{
  "train_examples": 98430,
  "bottleneck": "denoising",
  "downsampling_factor": 4,
  "encoder_arch": "vit",
  "encoder_norm_position": "sandwich",
  "encoder_mlp_ratio": 4,
  "encoder_head_dim": 16,
  "encoder_fused_qkv": true,
  "encoder_qk_norm": false,
  "encoder_positions": "sincos",
  "decoder_blocks_per_level": 2,
  "residual_init": "none"
}
Rows from block 1 of the decoder, named by matrix and row number. Rows with one number belong to one attention dimension. Each number is 500 + 25 x the weight over its row's rms, rounded and kept within 0 to 999. All counts start at 0. Numbers have three digits each. After the name is the row's rms in percent of the matrix's.
# v: attention query, key and value (stacked) (decoder.mid.1.attn.qkv.weight, 384x128, the v third), inputs 0-63
# proj: attention output (decoder.mid.1.attn.proj.weight, 128x128, transposed), outputs 0-63
v.44 109:497499479509483512490452502451495475517475521486519436521495508462481527550496540485516539500486470501490523539504502474491467493496530483485558479468460490517512462480503546491520547483463514
v.45 121:509529462486492448513515470514514486503487517509513514478518498526512550508481520515502485491506496446531478563465511512487476437478540486555491456503494499433491495472511490444525521508491505
v.46 110:503452502509473555498495554515544526534514514497497530446491502506510493465518475485553495477533520549503497472522487533454510512540523460532513496478453535512487505516518482505530496523512531
v.47 103:504505452509450488504465502475454508532485493507505517480485514480448536491507498498475519487533523493500503499456495527461502456609506504524522518498515465485483519465487489498515509508482508
v.48 127:496499437513446490496485499449490486559509513511508518514483502503471507520515514481489520516501488465515507546452504501476508460580521519514516466498502470541503529476477534451514538497483490
v.49 108:498495458485484429518495464444535502518489479499504465498499497508508518513489485531516467515505477497505479511497517492491477465511539544497526529496521480474505500477495522481503531486520488
v.50 103:516514522472464501481467568489573464507487463495498448487495527509526499504474470520496491498487507497501557489487490491512527535467556497504513458485487525495484498512501455492515498523521469
v.51 133:497528500482503483505485499489509488496516477488500489489517518502533519511484452510533418504529509538481520437505509514521494488532526531524467497511478531543501499535507511508472475542486467
v.52 108:471507520547481526493484509475466535509504491481503518506497499505455514484530485483486502492474500508502509511474503470487504527547492494441532494493544496552513518481484507510477501524527484
v.53 112:493495539520482567497503506481500531490519485500483514496511502489491467471530446505535478505510496565493517439476512525480494548530500497526519523486462538582498493494488491515488489483508514
v.54 109:489464492486494537488487516460502530551498522482499514481491514475481492494495496481577491501492489514488488474503508535483494495600492479494512514488496487500504474472509524560569510491498533
v.55 101:534441491504477501501478515489565519526521471479530483506518519492522497487466491536549505475495502506533502464521473528474473484503512490509535497479485534470497454484525505530529514523525524
v.56 107:497532523499557560522475531543559523507482516480487548506500485499471484486520515508536506495485528548517487485514504484516523498478471452505526535504442547540523469518516526518506478474490496
v.57 121:508614489525548514526423524509473525488480522500502483506512505510460529533515492491503511507485489477477477520491502493477476496485516505509527493493519525441498515537493511463513505467473498
v.58 111:496521475491521473507480488453505520571513519492524466505479518497491509504505500509551548479480497430494472529525481490487505494575512542464542503496513477438494494538506534488502522493535495
v.59 127:483504518504491523486496478483543493528494494487491522516496495520499541477516504503498460508484487549526529486484516493497513492508530491523515483496484510613497498475502532488494485516491468
v.60 111:524561525490511462530516519528475553508514460505517481464511528474509507506504470517464528497506520487510475476582520467486492516524479462470471481486595478443481516537492462499490496531530502
v.61 139:528488464443487479520455536471561518554513491504500500481495508504526525497509484515573508497512486512485463496509483486470491481559506479489519485493463544456499467512503555575497508500502488
v.62 114:494520489497527485481501451466522475502492490482513442537502490520515542528488517525480515504464460466498510520487492486526475497454500545473494519499503519533495475462499506491469506490507485
v.63 091:492508487503484511489455499451499487529507491512511468557514494511473530518538523504469483513475472498478498508472521465532517531506507505466507452510521508598527512478476529467504505483465469
v.64 082:478447521510521497459540509531491518466483484505477537511513477553499532549500528495452497496467510462544455513517489495487499494472488500534443485545509491468509551497487512489535468473487489
v.65 104:553506484502531496520491505494438489506468484518525512501479506502529517470499468508427475493532501525526505489519502491485483530485457509486489561529494441498498489499484484477425481500497482
v.66 080:547507480520527515504483439568507495435505508471521514469524496501493528534504507498509483477511491511480471510478492529494536466483551496484521486470509564540486550461519518514513521539487515
v.67 096:515535503504492490530506448477521487492507511482496449461484500474485529509480497501504472479522501538470516447515491529512547505542519535493504528472481501548484510498501504490491502538462515
v.68 090:514496489462520485509486493432489522508523538500475517497504502507475535471495490488459451497499476481493504515506483497508504472497485554504526503476451518471523521478503526515548536500464508
v.69 084:497492512522506502476520553494501450483484471516468492558477487547517535544476514494443504483474494457500503509480481450534494514482464492532479475524489511523513495473524456482475482456499486
v.70 105:454444510496510507468505545523499526538493475496487533540493502515472505522505513502511513497458513494517461540502500469508459553505492494532516439532529480495528478502473527497517455462479465
v.71 093:481479499537503516519485531508493462500483502480485460496525495482497518581488524526500473498457486484515508497515494485486486501490458479515447486499541486529489547437509497422520502475418556
v.72 098:537541504512469491519501475509522478498537510472496457457503506456497484543503521490561515486539500504456535502492500514495515466521545530484524501446493538509493528532497485508497513534490511
v.73 100:523531477506482503520464473483523528501520527469520493501530486473483520458502503492498497506519494534469480484512505486496509477564517547436566550482468543503491488474493529541505524510488503
v.74 139:499496541496499502491541517483485470448472484515507491496487498553530494499504483493502469490491511506478519487528495500514535526441494455543425498521520432493484540479495463463485475487544484
v.75 083:534498517488467523516498490544534543525524505512483554467524519520486518458523479513543489495534502512506464502510524522474534525561552528489504503466478525538492496533493525501527469541499481
v.76 106:510445505485475514479535546561529513521483484493488546499512502510473540487512490495488495505462500501531496487495499516521498529510487498565485504534515530530501528525506486486496451496500466
v.77 079:468468482547474509504466522479523537509485486497477518517482508547511479495508469493528499501503505525518477465533501440484479515480486510523527460476465515515485519482509522475507499462455496
v.78 100:472483511494512497467514540485472480492448489506479500525502490568504520521491503506455488492478504459529506514501515498491495559434474486521459482530491460501495478457487479465510450475481472
v.79 073:502483520515512468492501489533490473523540487488497475496506521480526509524487508526476534476517488502492489504471477473497527499471499493446504544452501478439494497522528496505499506521507476
v.80 077:458450515531495522498489503517524535500492488504478518523549492493465543454484456492491480474479497500488513454479506532482485537492445507522541494515499548539514493516492508500499504500466514
v.81 081:543474469498542506503507530563529509514504449518506528412499520514492530473526503488500520488560489499522499490527511520491456508481540507545506459503496514486478489517508454497503473510468474
v.82 086:535526515534508505489510451547470459454516518508520469488492485531499509556471519501502537474510490493455486488482492506492514457484529498488503512486533501481477513487509475530491525534523489
v.83 124:502501527473474507511551521544511472476501486497499495482515487486507521497491522504519494509482498500482498498501511574498538499478545507550447509523554476503485517525511433470486465521548474
v.84 086:493508466499456501526502513466544483548532487487486467504492506442497466487481522522542490490493486539460503511457491503524519489572508512498543500483483533516491476513528518510546501543474496
v.85 071:493517488531527495476499513553455461504513443475522476511482485471496503559471510526464525495503524476486505508449512457525487481484519484471502524499530458481495501502511496501461512510488454
v.86 112:518489493528504513463518550535459505502503496496478527532469501513522504515507506487470526505473495475518487516456479447512473548480478483520509480538500503474513507505509475506449495465533467
v.87 089:471497494513486525518485519527521514537551491503514494427517516421478469497508447479568495493520487552502508490493487542487514463562523505476556486450544508532507505547487532527540529526464492
v.88 096:484529490502500513485449507543502521493512518486479494495459483506506457540520527510466531516536508505519506512482483492496475454495520515462523423489440534478504467518496512579492535520477511
v.89 085:512457485521536513514512538549487514520498460518492535469506499459519504485511455514526515482494498484495487476489513501517508531503469473518500500505553485508484491534487492489506463509522485
proj.44 110:521467485541461473493545501502510511465501502500483516526505484500497452475498483504494493493515506482440519490528496503505536486489465510475466488512540481542500517463513459474512466484504493
proj.45 128:534500476449523452517497497489524456470502524488502461565504508472513448484512501508565506490529492485469495521545510522528508554503520490468546499501517490497497475519504546499477494492526500
proj.46 119:506452479501493500497565485492485470512530488504505465504502516531522513517488538504479502477515520525464500499487497522502562504529529534482459488468506494543485537520505519495486511517486503
proj.47 100:479508483512495473469502496453531452475531502498479474548489519531518534481501491522498502470513504541475457489533493458471536521536521482458511515466479493514490508498498492556480488531512512
proj.48 128:473530476474491427497471506472537478453465474466458526544503499521503472446489489513497495491532500518501475455501505494479521476539444479507499482513518492552469492489500505541480475519521481
proj.49 112:503550459475446455523488502471479487455491515485505475541509512495502521487492481504535493512503492500532488528528513512504494502472477507544488532508532506516482463495517492529502493496492504
proj.50 108:538518465501496490528528515468492490456493518501501511553515509512505494509489494525518506494523513492450510538512496531517535490484537486526485526489520493542504478500523510533513514480449516
proj.51 125:547505462449491533513500539447468523514492530518498461537495501514512502516494523512530501496518484526532473547469501517500481524448489496521541519507507498501494474486504490513536536493511457
proj.52 114:476502522515450505486514489515501451503489505478477535465484482520509523515497474515440467500490494510516529507535485490499502464534452501510466527491512510493492515477510494483469499523469474
proj.53 123:476453499504501525479518506495477496567474462509491520475512486503508523501497530500474500496497489526498514494467501472494505478532469561489443488505509455531481525497505526501500506506491506
proj.54 111:523507497489508533471518526506478539491465498497502491495502501562514463510481532489501531472514502547486481484487511483475521499542528553496474491471473496516497567493524468487503499510511475
proj.55 104:528494449540473492498554492478472507449509537515499481527531524529517513509479511498488501499504516526482490475515489511491556514480532528512460490487516503552524544483522484514472501503459507
proj.56 116:484466516509511561498520500547498550532550449516516459476470512519529479552514551503505456517479500482497510499445488523492515503510531488495436468521501518517503527483488492440498508496465487
proj.57 127:486471511543513513493506490521523546527521434495515498498507492502536490484498515510539545512496495400483541529495508480506523506485462456471526502489504483487506490504505493465505506496537497
proj.58 109:509487452491439517504525507507499525448494466495508474512483525540516539517491498504513495482465521474527498525499497517510528482490476477557506513483466524501495478453490468492509483492439494
proj.59 143:507491475435475490515514494482489473490491486504478489574508494501519469504505501501532445499542498539499483527472482506502483483507484511519459498515512484545475457482515514501486498508498490
proj.60 110:499513496545470503488487518515481504478541554498508513497521505531523521498511474500532496492473503465522525538501499519495521509502490482522503519475473519417519497500506482520502535501496493
proj.61 133:540538495454482518518521500505468543475458491516514474518485510533513479536481515513519510494498487492501454521468503528497543506491581547544487541489560497495496477504514467445498514481488463
proj.62 128:508509489498452513528473507502509518471483515488510516546516486452462480483493458499529492495510495504504502528509497498517466469435475488535508512520512503512506458479486461470501456483485512
proj.63 094:521517530501455477511442524488498494492431480478480549501485464504462479466498483513528507525511471476523517522491498496516465485503442490535510505537526477520471481505501492459510508500487471
proj.64 086:504542521504502487498518447497504476477490468491500472412500473488485516507536482482487473537494488521494513479507485524494490468506531492491503513507462500466505471511493525475505488476484499
proj.65 102:470456510518439481517520511493489514496457513490496453500498496521486452512515469486484525494480513480534530496505513470512490482527543491474487423484526504496503520511494475458558447525432497
proj.66 081:496494477448485482495475534477478492519493546525521530541517513504525451499502508513507483479541516491516505507517527495472492495503467499493514546497467491510491519501512471480476523475505505
proj.67 094:494492483496482494488484525510485521509500537511479508589522523534528468514482482525479530483532503488499477506520506499492495504491421490509486487488537517522489510502505499478471526483526514
proj.68 080:544532540508562542483478478531491460485479534481493529515500487480501508538483503499508532482552491478484509494530528561481483498515504505538533493489549513551498461523504512503531505490489495
proj.69 091:507559480517498491518520439486536500483474441497510474475493494489486504488508464514506513511496508488499504512496477505527468461528553498480496515530515472516513496479494503522508494495517508
proj.70 102:527542518497515493513509453499518489491514454495512460427488476482464515499512500503511503498476522503469524513489483487496511484527566507507486514517490481481488481509493516529507495504500484
proj.71 091:506540483475413466506544454485504544488482459509490490526491515503512507474516454503510520494546516494519491509503490484514507497456534492481499550512527498503516491477511536458475545493503502
proj.72 100:475500465488492502475482518491503523528494540502498534561527514533516486462484530502491506498487499488494481511477496513476513520488408483522513513503492511512499483486524509502483502508528508
proj.73 092:503516498503514489492484555511499480506513546514503516569527509519514498502487514526535522494537489488497514503501496509460514527505467473505469453482514484536516500516525493513490489506489493
proj.74 137:486477506513505503499508474533504534503495516509502472460508504488521477515515474481471521505486511503505485495553497471523466479516519520443521532516516503463498505515499487419491500520511504
proj.75 083:500504507471481494492499527499455479524520512507486509474512498511519498503491552483521458496493489477476499515476491564514521520494453472548512462491468528511497471495502450511505504488536501
proj.76 102:484577496507511499502525445476488501497529449509495471414456495498465522520508496486503486518494519496506506518499504515503495475530536502513478471495442479455478475490480510525508496525521500
proj.77 079:545486537496455471518528468490481474481507483505506478442493469486472474508512491488513503503520500493511483515477512477500508523531591479461506518489511464512488484487507498487518528477497513
proj.78 101:541490540515514506513520449521501502483480474490486473433470496484455486524513465482496502521500497499495520486496492496503483483531576493476520540504496490493503500498472499466497495509486494
proj.79 073:470527485473481514487487506506516543481491542481471526565543507489518501490485503502481515469480527512525487531494485487521530520484439513512508476484513540504490515476511500535484484516532528
proj.80 073:534562517527520507512505489488488475522494469487503514435479473507448516540514471510490518518536494476498524508504502516474473507534577506517501498486551478463481494504505544498527529465479486
proj.81 082:501478473477459518492521533491474526516493485513504487469490496526506477497508474480480473501491490451486493516437518550502497471495524456493543508479435503482492492503491494485554508512535504
proj.82 089:471492465487501505494472554471496507500501557499490526580530536530548457472491486516469497498519515499528494500536500485509491495473462521478492533489473520528522503503506487501465501494503524
proj.83 116:495507467501533522487489469513491549535507501497507498485516511536514507516498515490468471487488507527479488484538480521532496493492438507512516481508445531460512501476506496451497501524507498
proj.84 087:520538483493530485501468513504522525478516516517510536540509498525506517525464526530526501489516498495496476526489473481468533514473445486518503458512504509515495497484528486540485502486523523
proj.85 065:491508427465535463501543487496556495492477515478491496580504538504506506498475488528501523497481514498527467483499491470522511516510501470490468472535496502520536525498490498551492471481487518
proj.86 103:496533525515523482526523482465517490471504451492510497458482509501475509482507523489542512490492511519502500493467488496513491480544538512482485468507478484493507473508479499534534490489501493
proj.87 087:504496488477471482474494550469496486542518543507499529547497527521514529464487544532487499469534502507478504519475518467487522536477505507526503527477515488461500517484525506483482528495498493
proj.88 095:502466478476484479506521538497526472482499532491499526513515486496506488452495488503520499501507474516483497499502496555476528534505461496508528544493445493502503496523504510552522501483556502
proj.89 077:496534536502456481509511505451498535535501450500495470456470512513448490469489514474514477499493496520519504520474508472502517499497527497506498471473473478408477529474478503471499494505457483