{
  "dataset": "retinal OCT scans (Kermany 2017)",
  "rotation_deg": 10,
  "encoder_activation": "swiglu",
  "encoder_inner_norm": false
}
Rows from block 4 of the decoder, named by matrix and row number. Rows with one number belong to one channel. Each number is 128 + 24 x the weight over its row's rms, rounded and kept within 0 to 255. All counts start at 0. After the name is the row's rms in percent of the matrix's.
# convs0: first 3x3 conv (decoder.decb.0.1.convs.0.weight, 64x64x3x3), inputs 44-54, a 3x3 kernel for each
# convs1: second 3x3 conv (decoder.decb.0.1.convs.1.weight, 64x64x3x3, transposed), outputs 44-54, a 3x3 kernel for each
convs0.48 104 [131 113 127 128 114 127 133 148 128  91 161 128 151 142 111 148 137 113 141 130 121 107 158 146 114 131 129 123 144 132 177 179 117 118 131 133 144 122 130  93  91 176 103 138 150 117 123 118 119 105 135 136 145 125 141 117  94 119 170 136 150 161 134 124 113 135 111 115 153 135 150 128  85 101 108  78 111 143 150 128 110 134 160 137 138 127 126 133  97 161 142 111 146 106 144 134 163 144 124]
convs1.48 101 [129 126 131 129 123 127 120 117 129 135 137 137  86 123 169 120 157  92 136 105 109  87 147 128 173 166 108 129  91 143 100 149  95 139 183 126 153 105 142 142  61 108 140 128 106 141 131 131 126 133 124 121 139 132 147 113 119 112 129 165 110 171 122 125 118 126 127 134 126 119 136 127 170 132 120 152 133 139  63 100 110 136 117  86 155 118 141  97 135 127 133 127 131 120 138 135 144 139 126]
convs0.49 100 [127 135 153 133 114 122 139 124 128  85 120 127  91 121 110 104 104 111 169 127  66 176 161 100 118 139 135 128 141 136 101 146 130 116 119 124 137 152 140 152 149  85 134 123  83 140 140 152 125 115 116 140 120 141 115 133 144  97 137 149 122 116 130 130 127 142 127 116 118 134 120 138 124 151 116  98 116  72 100 129 105  62  84 111  94  97 123 136 127 110 140  98 124 135 103 103 131  88 113]
convs1.49 099 [130 133 124 124 145 127 135 135 127 118 141  98 178 137 101 149 123 122 116 181 139 158 127  97 106 143 108 132 171 123 118 138 128 132 148 138 125 122 134 114 112 148 107 116 134 130 135 128 126 132 128 127 114 129 112 173 126 158 124 109 128 128 115 123 125 121 126 119 114 130 124 145 188 128  96 107 134 157 119  60 108 142  77 254 134 120 142 149 141 151 130 148 123 139 148 126 105 103 123]
convs0.50 095 [103  89 112  92 100 109 115 111 114 149 138 133 145 138 122 139 148 137 135 157 182 164 167 168 160 166 141 100 100  95  98  75  95 110  95 105 123 120 125 117  91 112 129 111 125 106  98 124 120 103 120 112 114 129 160 152 142 131 114 119  97  86  97 107  93 113  89  95 104 121 107 122 134 142 133 116 126 125 142 146 139 147 111 155 115 106 144  89  93 121 114 111 113  98  94 119 163 153 160]
convs1.50 086 [139 134 136 129 128 125 136 121 124 132 149 112 150 138 105 129 103 106 102 108 122  95 107 122 133 147 150 118 123 106 133 153 141 147 140 141  81 109 112  83  90 122  54  78 106 128 120 120 128 123 129 135 127 129 147 154 144 159 147 140 153 153 146 141 152 138 136 136 136 128 131 149  74  54  60  94  79  86  90  70  76 110 109 102 131 126 138 130 158 153  91  90  86 111  94  96 100  89  98]
convs0.51 093 [129 110 128 132 158 154 129 135 131 108 135 150 134 169 133 101 164  91 110 153 146 141  82  88 157 119 158 135 119 131 139 127 114 110 109 101  99  98  95  85 133 131 139 135 122 112 118 120 146 162 154 133 140 134 159 101 128  98 137 153 151 142 139 124 102 127 141 162 147 136 149 140 166 112 130 100  88 111  88 117 126 116 162 122 113 154 144 110 170 179 136 135 144 151 154 126 137 150 119]
convs1.51 105 [133 132 131 122 110 143 134 131 136 114 144  92 102 147  80  82 170 119 155 115 113 174 159 137 165 145 132 113 125 118  86 145 106 109 167  98  87 105 106  42 125 131 118 132 145 136 123 130 136 121 143 126 147 118 135 103 119 141 116 105  94 116 107 141 121 137 120 131 125 134 143 115 136 159 159 129 199 108  71 150 112 120 132 122 138 116  81 139  97 142 142 125 132 115 118 127 129 144 127]
convs0.52 085 [146 167 172 164 203 157 131 144 133 128 123  92 153 132 136 119 118 105 137 144 144 126 159 129 151 179 156 147 138 121 150 129 120 118 110  96 137 164 141 157 169 176 147 138 152 138 150 139 162 182 159 138 146 132 133 122 108 113 117 125  79  83 116 154 158 162 149 179 170 138 163 134 119 123 148 101  91 100 122 116 111 121 122  98 125 122 135 164 130 172 113 110 103 128 149 119 112 122 106]
convs1.52 071 [125 143 135 137 119 126 130 138 122 147 121 165 110 138 173 142 140 169 167 155 159 137  95 137 191 141 161 155 158 158 107 107 115 121 107 122 170 161 121 152 127 113 159 160 137 138 140 154 150 141 145 136 131 134 117 109 125 118 130 135 135 136 120 128 145 122 121 137 122 109 130 119 142 120 126 134 182 169 180 218 181 105 107 126 122  83  94  83  68  89 147 141 159 135 144 133 131 154 135]
convs0.53 105 [145 122 116 131 133 109 110 138 135 128 131 125 100  85 155 107  90 133 134 129 136 125  89  77 120 133 135 186 127 122 105 119 143 110 115 117 144 111 121 186  69  81  93 177 155 135 119 113 127 140 114 137 133 137  64 105 136 114 129 120 132 118 113 126 104 114 127 142 125 133 145 127 135 102 115 118 129 171 147 121 102 121 119 119 104 144 124 137 133 107  94  52  72 117 118  83 155 139  96]
convs1.53 100 [130 128 129 129 114 133 128 144 125  84 123 115 113 118 160 149 142 116 179 163 111 148  88 117 154 156  80 130 112 110 112 191 166 139 143  92 108 111  99 132 165  94 146 122 102 141 140 134 133 104 134 123 131 119 132 137 102 102  97 138 124 111 113 134 116 129 120 105 128 122 145 129 113 132 101 146 108 141 102  94 124 122 119 113 126 130 115 116 134 171 135 148 146 140 117 135 136 137 113]
convs0.54 105 [122 109 136 133 128 142 121 124 125 133 139 133 121 112 140 125 108 114 120 183 166 130 155 153 155  83 107 110  66 101 115  89 119 132 118 130 108 140 163 101 132 101 135 129 128 128 113 130 139 128 146 136 137 134 128  78 118  91  74  80 126 156 134 119 106 114 126 123 123 113 122 131 101  54 116  68  85 144 142  93 126 140 159 104 114 100 118  88  98 114  92  88 136 136 174 131 107 123 113]
convs1.54 107 [109 134 121 128 145 111 131 133 121 107 135 154 122 115 170 143 140 156  83 130 118 133 144 126  87 103 109  99  92 126 119 122 142 137 123 140 138 104 141 156 123 116 157 142 140 128 145 132 136 145 116 137 149 131 116 108 125 119 104 150 120 135 144 121 134 136 134 145 128 142 132 128 161  87 109 108  37  80 105 104 139 171 142  74 137 101  56 122 102 139 115 135 132 124 145 123 116 129 123]
convs0.55 098 [114 100  96 116  90 109 118 109 116 133 132 136 140 138 127 147 156 137 108 104 108 144 131 125 144 146 141  96  90  97  81  78 107 116  88 119 102 100 109 100  82 111 142 114 129 109  96 101 108  98 119 125 118 112 158 156 135 151 133 116 112 114 116 107 101  97 111  99 102 116 107 121 132 134 105 132 130 126 130 144 132 144  95 146  72  70 134  89  70 123 120 127 106 130  93  97 178 149 137]
convs1.55 090 [142 138 129 132 129 134 138 146 142 111 113  88 157 128  88 139 136 118  89  74  81 111 105 100 124 139 133 102 110 103 130 146 138 145 148 156 106 122 136  86  98 115  64  87 114 130 126 124 126 113 134 117 126 122 142 134 126 125 123 114 143 127 131 135 137 136 127 138 133 132 137 153 111  98 121 100  76 108  81  50  64  99  83  95 127 117 111 141 145 151 116 108 110 102  97  98  92  92  94]
convs0.56 100 [123 139 139 136 153 143 136 117 101 150 153 147 150 146 149 100 102  81 140 120 101 127 129 115 128 137 125 158 123 119 143 110 144 124 112 102 192 144 108  94 126 148  90 115 150 124 134 132 144 153 157 137 131 110 126 116 128 145 161 145 152 140 110 114 128 149 150 155 156 141 126 109 121 138 159 164 142 159 117 136 109 119 152 132  73  98 147 131 161 126 106 127 173 131 128 124 163 126  90]
convs1.56 105 [151 139 125 110 111 113 114 141 145 104 130 138 161 124 104 138 112 166 179 106 105 159 104  75 150 135 136 115 114 122 126 152 138 127 128 101 142 116  89 116 163 149 128 100  75 148 143 114 117 128 118 125 129 135 140 121 121 103  92 101 114 150 158 145 127 120 128 115 124 127 145 139  58 114 101 153 149 144 127 157 173 125 116 114 141 127 138 107 104 129 133 118 128 126 109 105 110 133 139]
convs0.57 084 [130 152 146 155 186 145 123 145 150 172 143 145 150 136 104 130 129  84 165 143 148 138 162 131 124 145 125 127 137 137 118 129 127 108 100  85 139 158 145 111 127 150 147 178 130 139 146 142 163 164 144 143 144 141 125 129 119  93  86 109 133 131 130 124 150 148 153 168 164 137 159 159  70  83 105  81  95  99  91  85  87  42 105  92 149 156 137  85 101 125 110 110 115 136 152 119 110 136 128]
convs1.57 069 [120 127 117 131 148 134 124 119 132 121 136 159 116 139 157 144 125 147 119 121 161 150  97 114 195 150 152 136 156 138 119 109 111 134 127 123 162 136 116 154 111  64 184 157 107 121 135 137 144 154 149 129 148 148 118 125 125 137 140 132 149 141 108 121 128 135 143 139 121 105 130 119 151 120 123 135 137 150 178 162 190 168 161 169  97  96  78  84  82  73 139 142 151 146 140 134 138 150 142]
convs0.58 108 [142 128  89 144 124  90 153 137 120 138 120 131 168 138 118 142 131 122  88 115 155 132 103 109  80 123 100 112 125 114 139 154 103 142 112 111 112 101 113 147 124 111 153 137 155 127 119  94 145 133  83 147 134 111 125 133 134 126 100  76 185 122 130 123 120  94 155 114  79 148 135 122 147 131 124 114 106 140 123  97 127 129 129 117 104 127 118 149 157 148 129 105 103 152  94  65 174 134 131]
convs1.58 113 [125 129 130 137 123 121 148 114 113 145 124  76 153 144  86 163 156 114 138 154 106 167 102  46 168 134 115 136 135 100 166 165  93 146 152 108 113 140  93 131 144  90 113 148 104 125 124 127 153 123 111 134 110 109 107 139 125 166 121  84 144 135 109 140 123 129 145 124 117 141 121 117 116 133 121  73 156 176  92 137 170 101 123 138  86 130 166  90 139 163 139 130 111 145 134  90 153 138 117]
convs0.59 104 [109 106 133 133 134 147 130 124 141 207 153 172 160 151 142 138 143 137  86 117  93 157  81 103 181 126 115 102  93 113 132 162 170 153 131 142  85 130 138  85 114 155 153 154 127 106 108 130 128 132 144 145 147 148 147 134 135 104  93 101 141 182 141 100  90 129 128 135 149 130 138 151 118  70  91 126  69 100 169  97 108  98 153 110  79 136 100  71 128 134 107 110 154 111  78 133 131 126 141]
convs1.59 109 [122 123 124 123 124 134 129 135 126 117  85  72 144 181 158 126 122 133  85  84  71 102 177 150 123 159 140 108 109  94 131 153 133 139 114 160 111 121 122 130 123 126 128  74 170 129 126 133 130 135 137 135 136 131 118 103 121  85 105 124 114 124 127 122 128 136 124 142 129 119 138 122 179 156 138 138  77 100 103 113  96 108 138 134 151  93 105 146  93 119 131 125 144 129 144 150 136 130 126]
convs0.60 103 [145 129 132 128 119 129 113  97 113 121 145 139 114 151 110 155 156  68 137 120 121 146 130 107 110 162 131 129 152 147 122 179 102  86 138 111 144 131  98 104 144 103 139 128 124 134 133 134 142 118 118 119 103 126  98 140 100 124 126 127 119  96  93 140 119 131 128 119 125 123  97 108 120 129 150 117 139 133 105 146 119 117 173 126 168 121 132  77  73 117 115  73 101 132  94 136 146 129 132]
convs1.60 107 [124 144 113 132 119 138 138 116 142 163 155 141 104 115 104 111 157  99 118 119 127 142 140  89 138 137  80 123 155 135 103 165 111 127 146  92 147 153 157  77 146 114 149 114 136 135 147 130 149 117 139 122 126 135 131 127 122 158 124 135 137 125 109 139 138 125 137 122 130 123 116 114  82 127  76 127 104 119 141 153 131 172 181 133 126 121  62 126 110  85 130 132 133 141 129 136 138 131 124]
convs0.61 098 [133 132 123 134 112 105 135 108 100 116 123 125  94 128 144 105 126 108 101  70  56 109  91  67 133 140 201 124 111 124 133 136 111 118 116 107 175 131 130 132 137 140 117 119 139 132 125 114 131 101 107 141 105 106 148 136 128 130  82  78 103 119 113 146 128 117 129 103 113 130 113 109  59  84 117  77 145 115 101 137 113  69  90 113 145 135 152 137 130 103 140 101  90 125  91  89 149 126 115]
convs1.61 108 [130 129 115 137 135 117 130 133 127 120 131 140 154 127 137 129 136 120 205 187 150 141 161 109 188 153  74 143 172 151 153 191 127 156 150 139 172 156 108 238 196 149 121 132 134 121 125 120 138 138 133 126 132 128 114 131 110 116 124 112 105 119  88 126 132 127 140 137 139 123 107 117  82  41 111  90  89 144  86 129 152 158 182 136 153 125 158  92 116 173 141 133 121 138 149 125 129 128 108]
convs0.62 098 [143 144 122 143 148 159 125 129 109 106 122 122 126 126 146  91 100 153  99 124 145 105 106  84 148 122 126 117 176 110 126 159 109 137 113  82  42 117 140 173 144 118 115 115 114 149 151 124 140 155 152 114 130 112 120 130 109 135 151 147 123 126 128 156 141 121 143 167 153 118 123 125 139 137 156 144 149 109 119 124 127 130 148 170 117 125 170 121  99  72 124 113  95  98 109 122 138 140 145]
convs1.62 085 [128 140 147 104 111 129 154 140 127 108 129 112 125 123 101 104 158 119  88 127 118  78 134 127  98 118 116 128 146 119  96 145 111  98 105 108 134 127 118 123 132 107  75 109 144 139 147 154 118 131 124 142 136 120 113 167 143 114 115 120 127 137 130 141 149 143  91 104 126 136 133 124  87 123  77 126 155 111 138 139 129 139  97 140 114  81 136 167 131 134 124 143 139 115 130 127 139 123 118]
convs0.63 102 [123 126 120 127 117 118 128 122 118 165 159 121 163 134 102 120 115 114 105 147 198 109 126 180 141  93 111 139 139  79 143 136 115 141 149 142 146  89 100 114 141 141 107 100 110 130 119 119 124 124  98 134 139 118 134  79  86 160 167 127 113 110 124 135 118 124 120 118 101 134 139 140  99  96  88 138 127 103 100 169 129 111 126 135 131 128 152 159 144  98 136 131 168 105  73  93 168 147 144]
convs1.63 114 [127 124 119 136 121 124 128 127 135 132 186 123 136  98 111 136 134 125 133  93 105 148  62 117 136 141  75 128 111 124 130 126 136 157 149 115  86 127 173 157 168 144  85 123 136 133 122 131 152 115 122 136 133 132 125 156 141 137 125 128  98 113 133 132 119 139 145 110 127 139 128 122  65  83 126 147 152 117 140 101 149  80  80 112 104 133 127 115 118 169 127 125 132 142 106 119 137 136 122]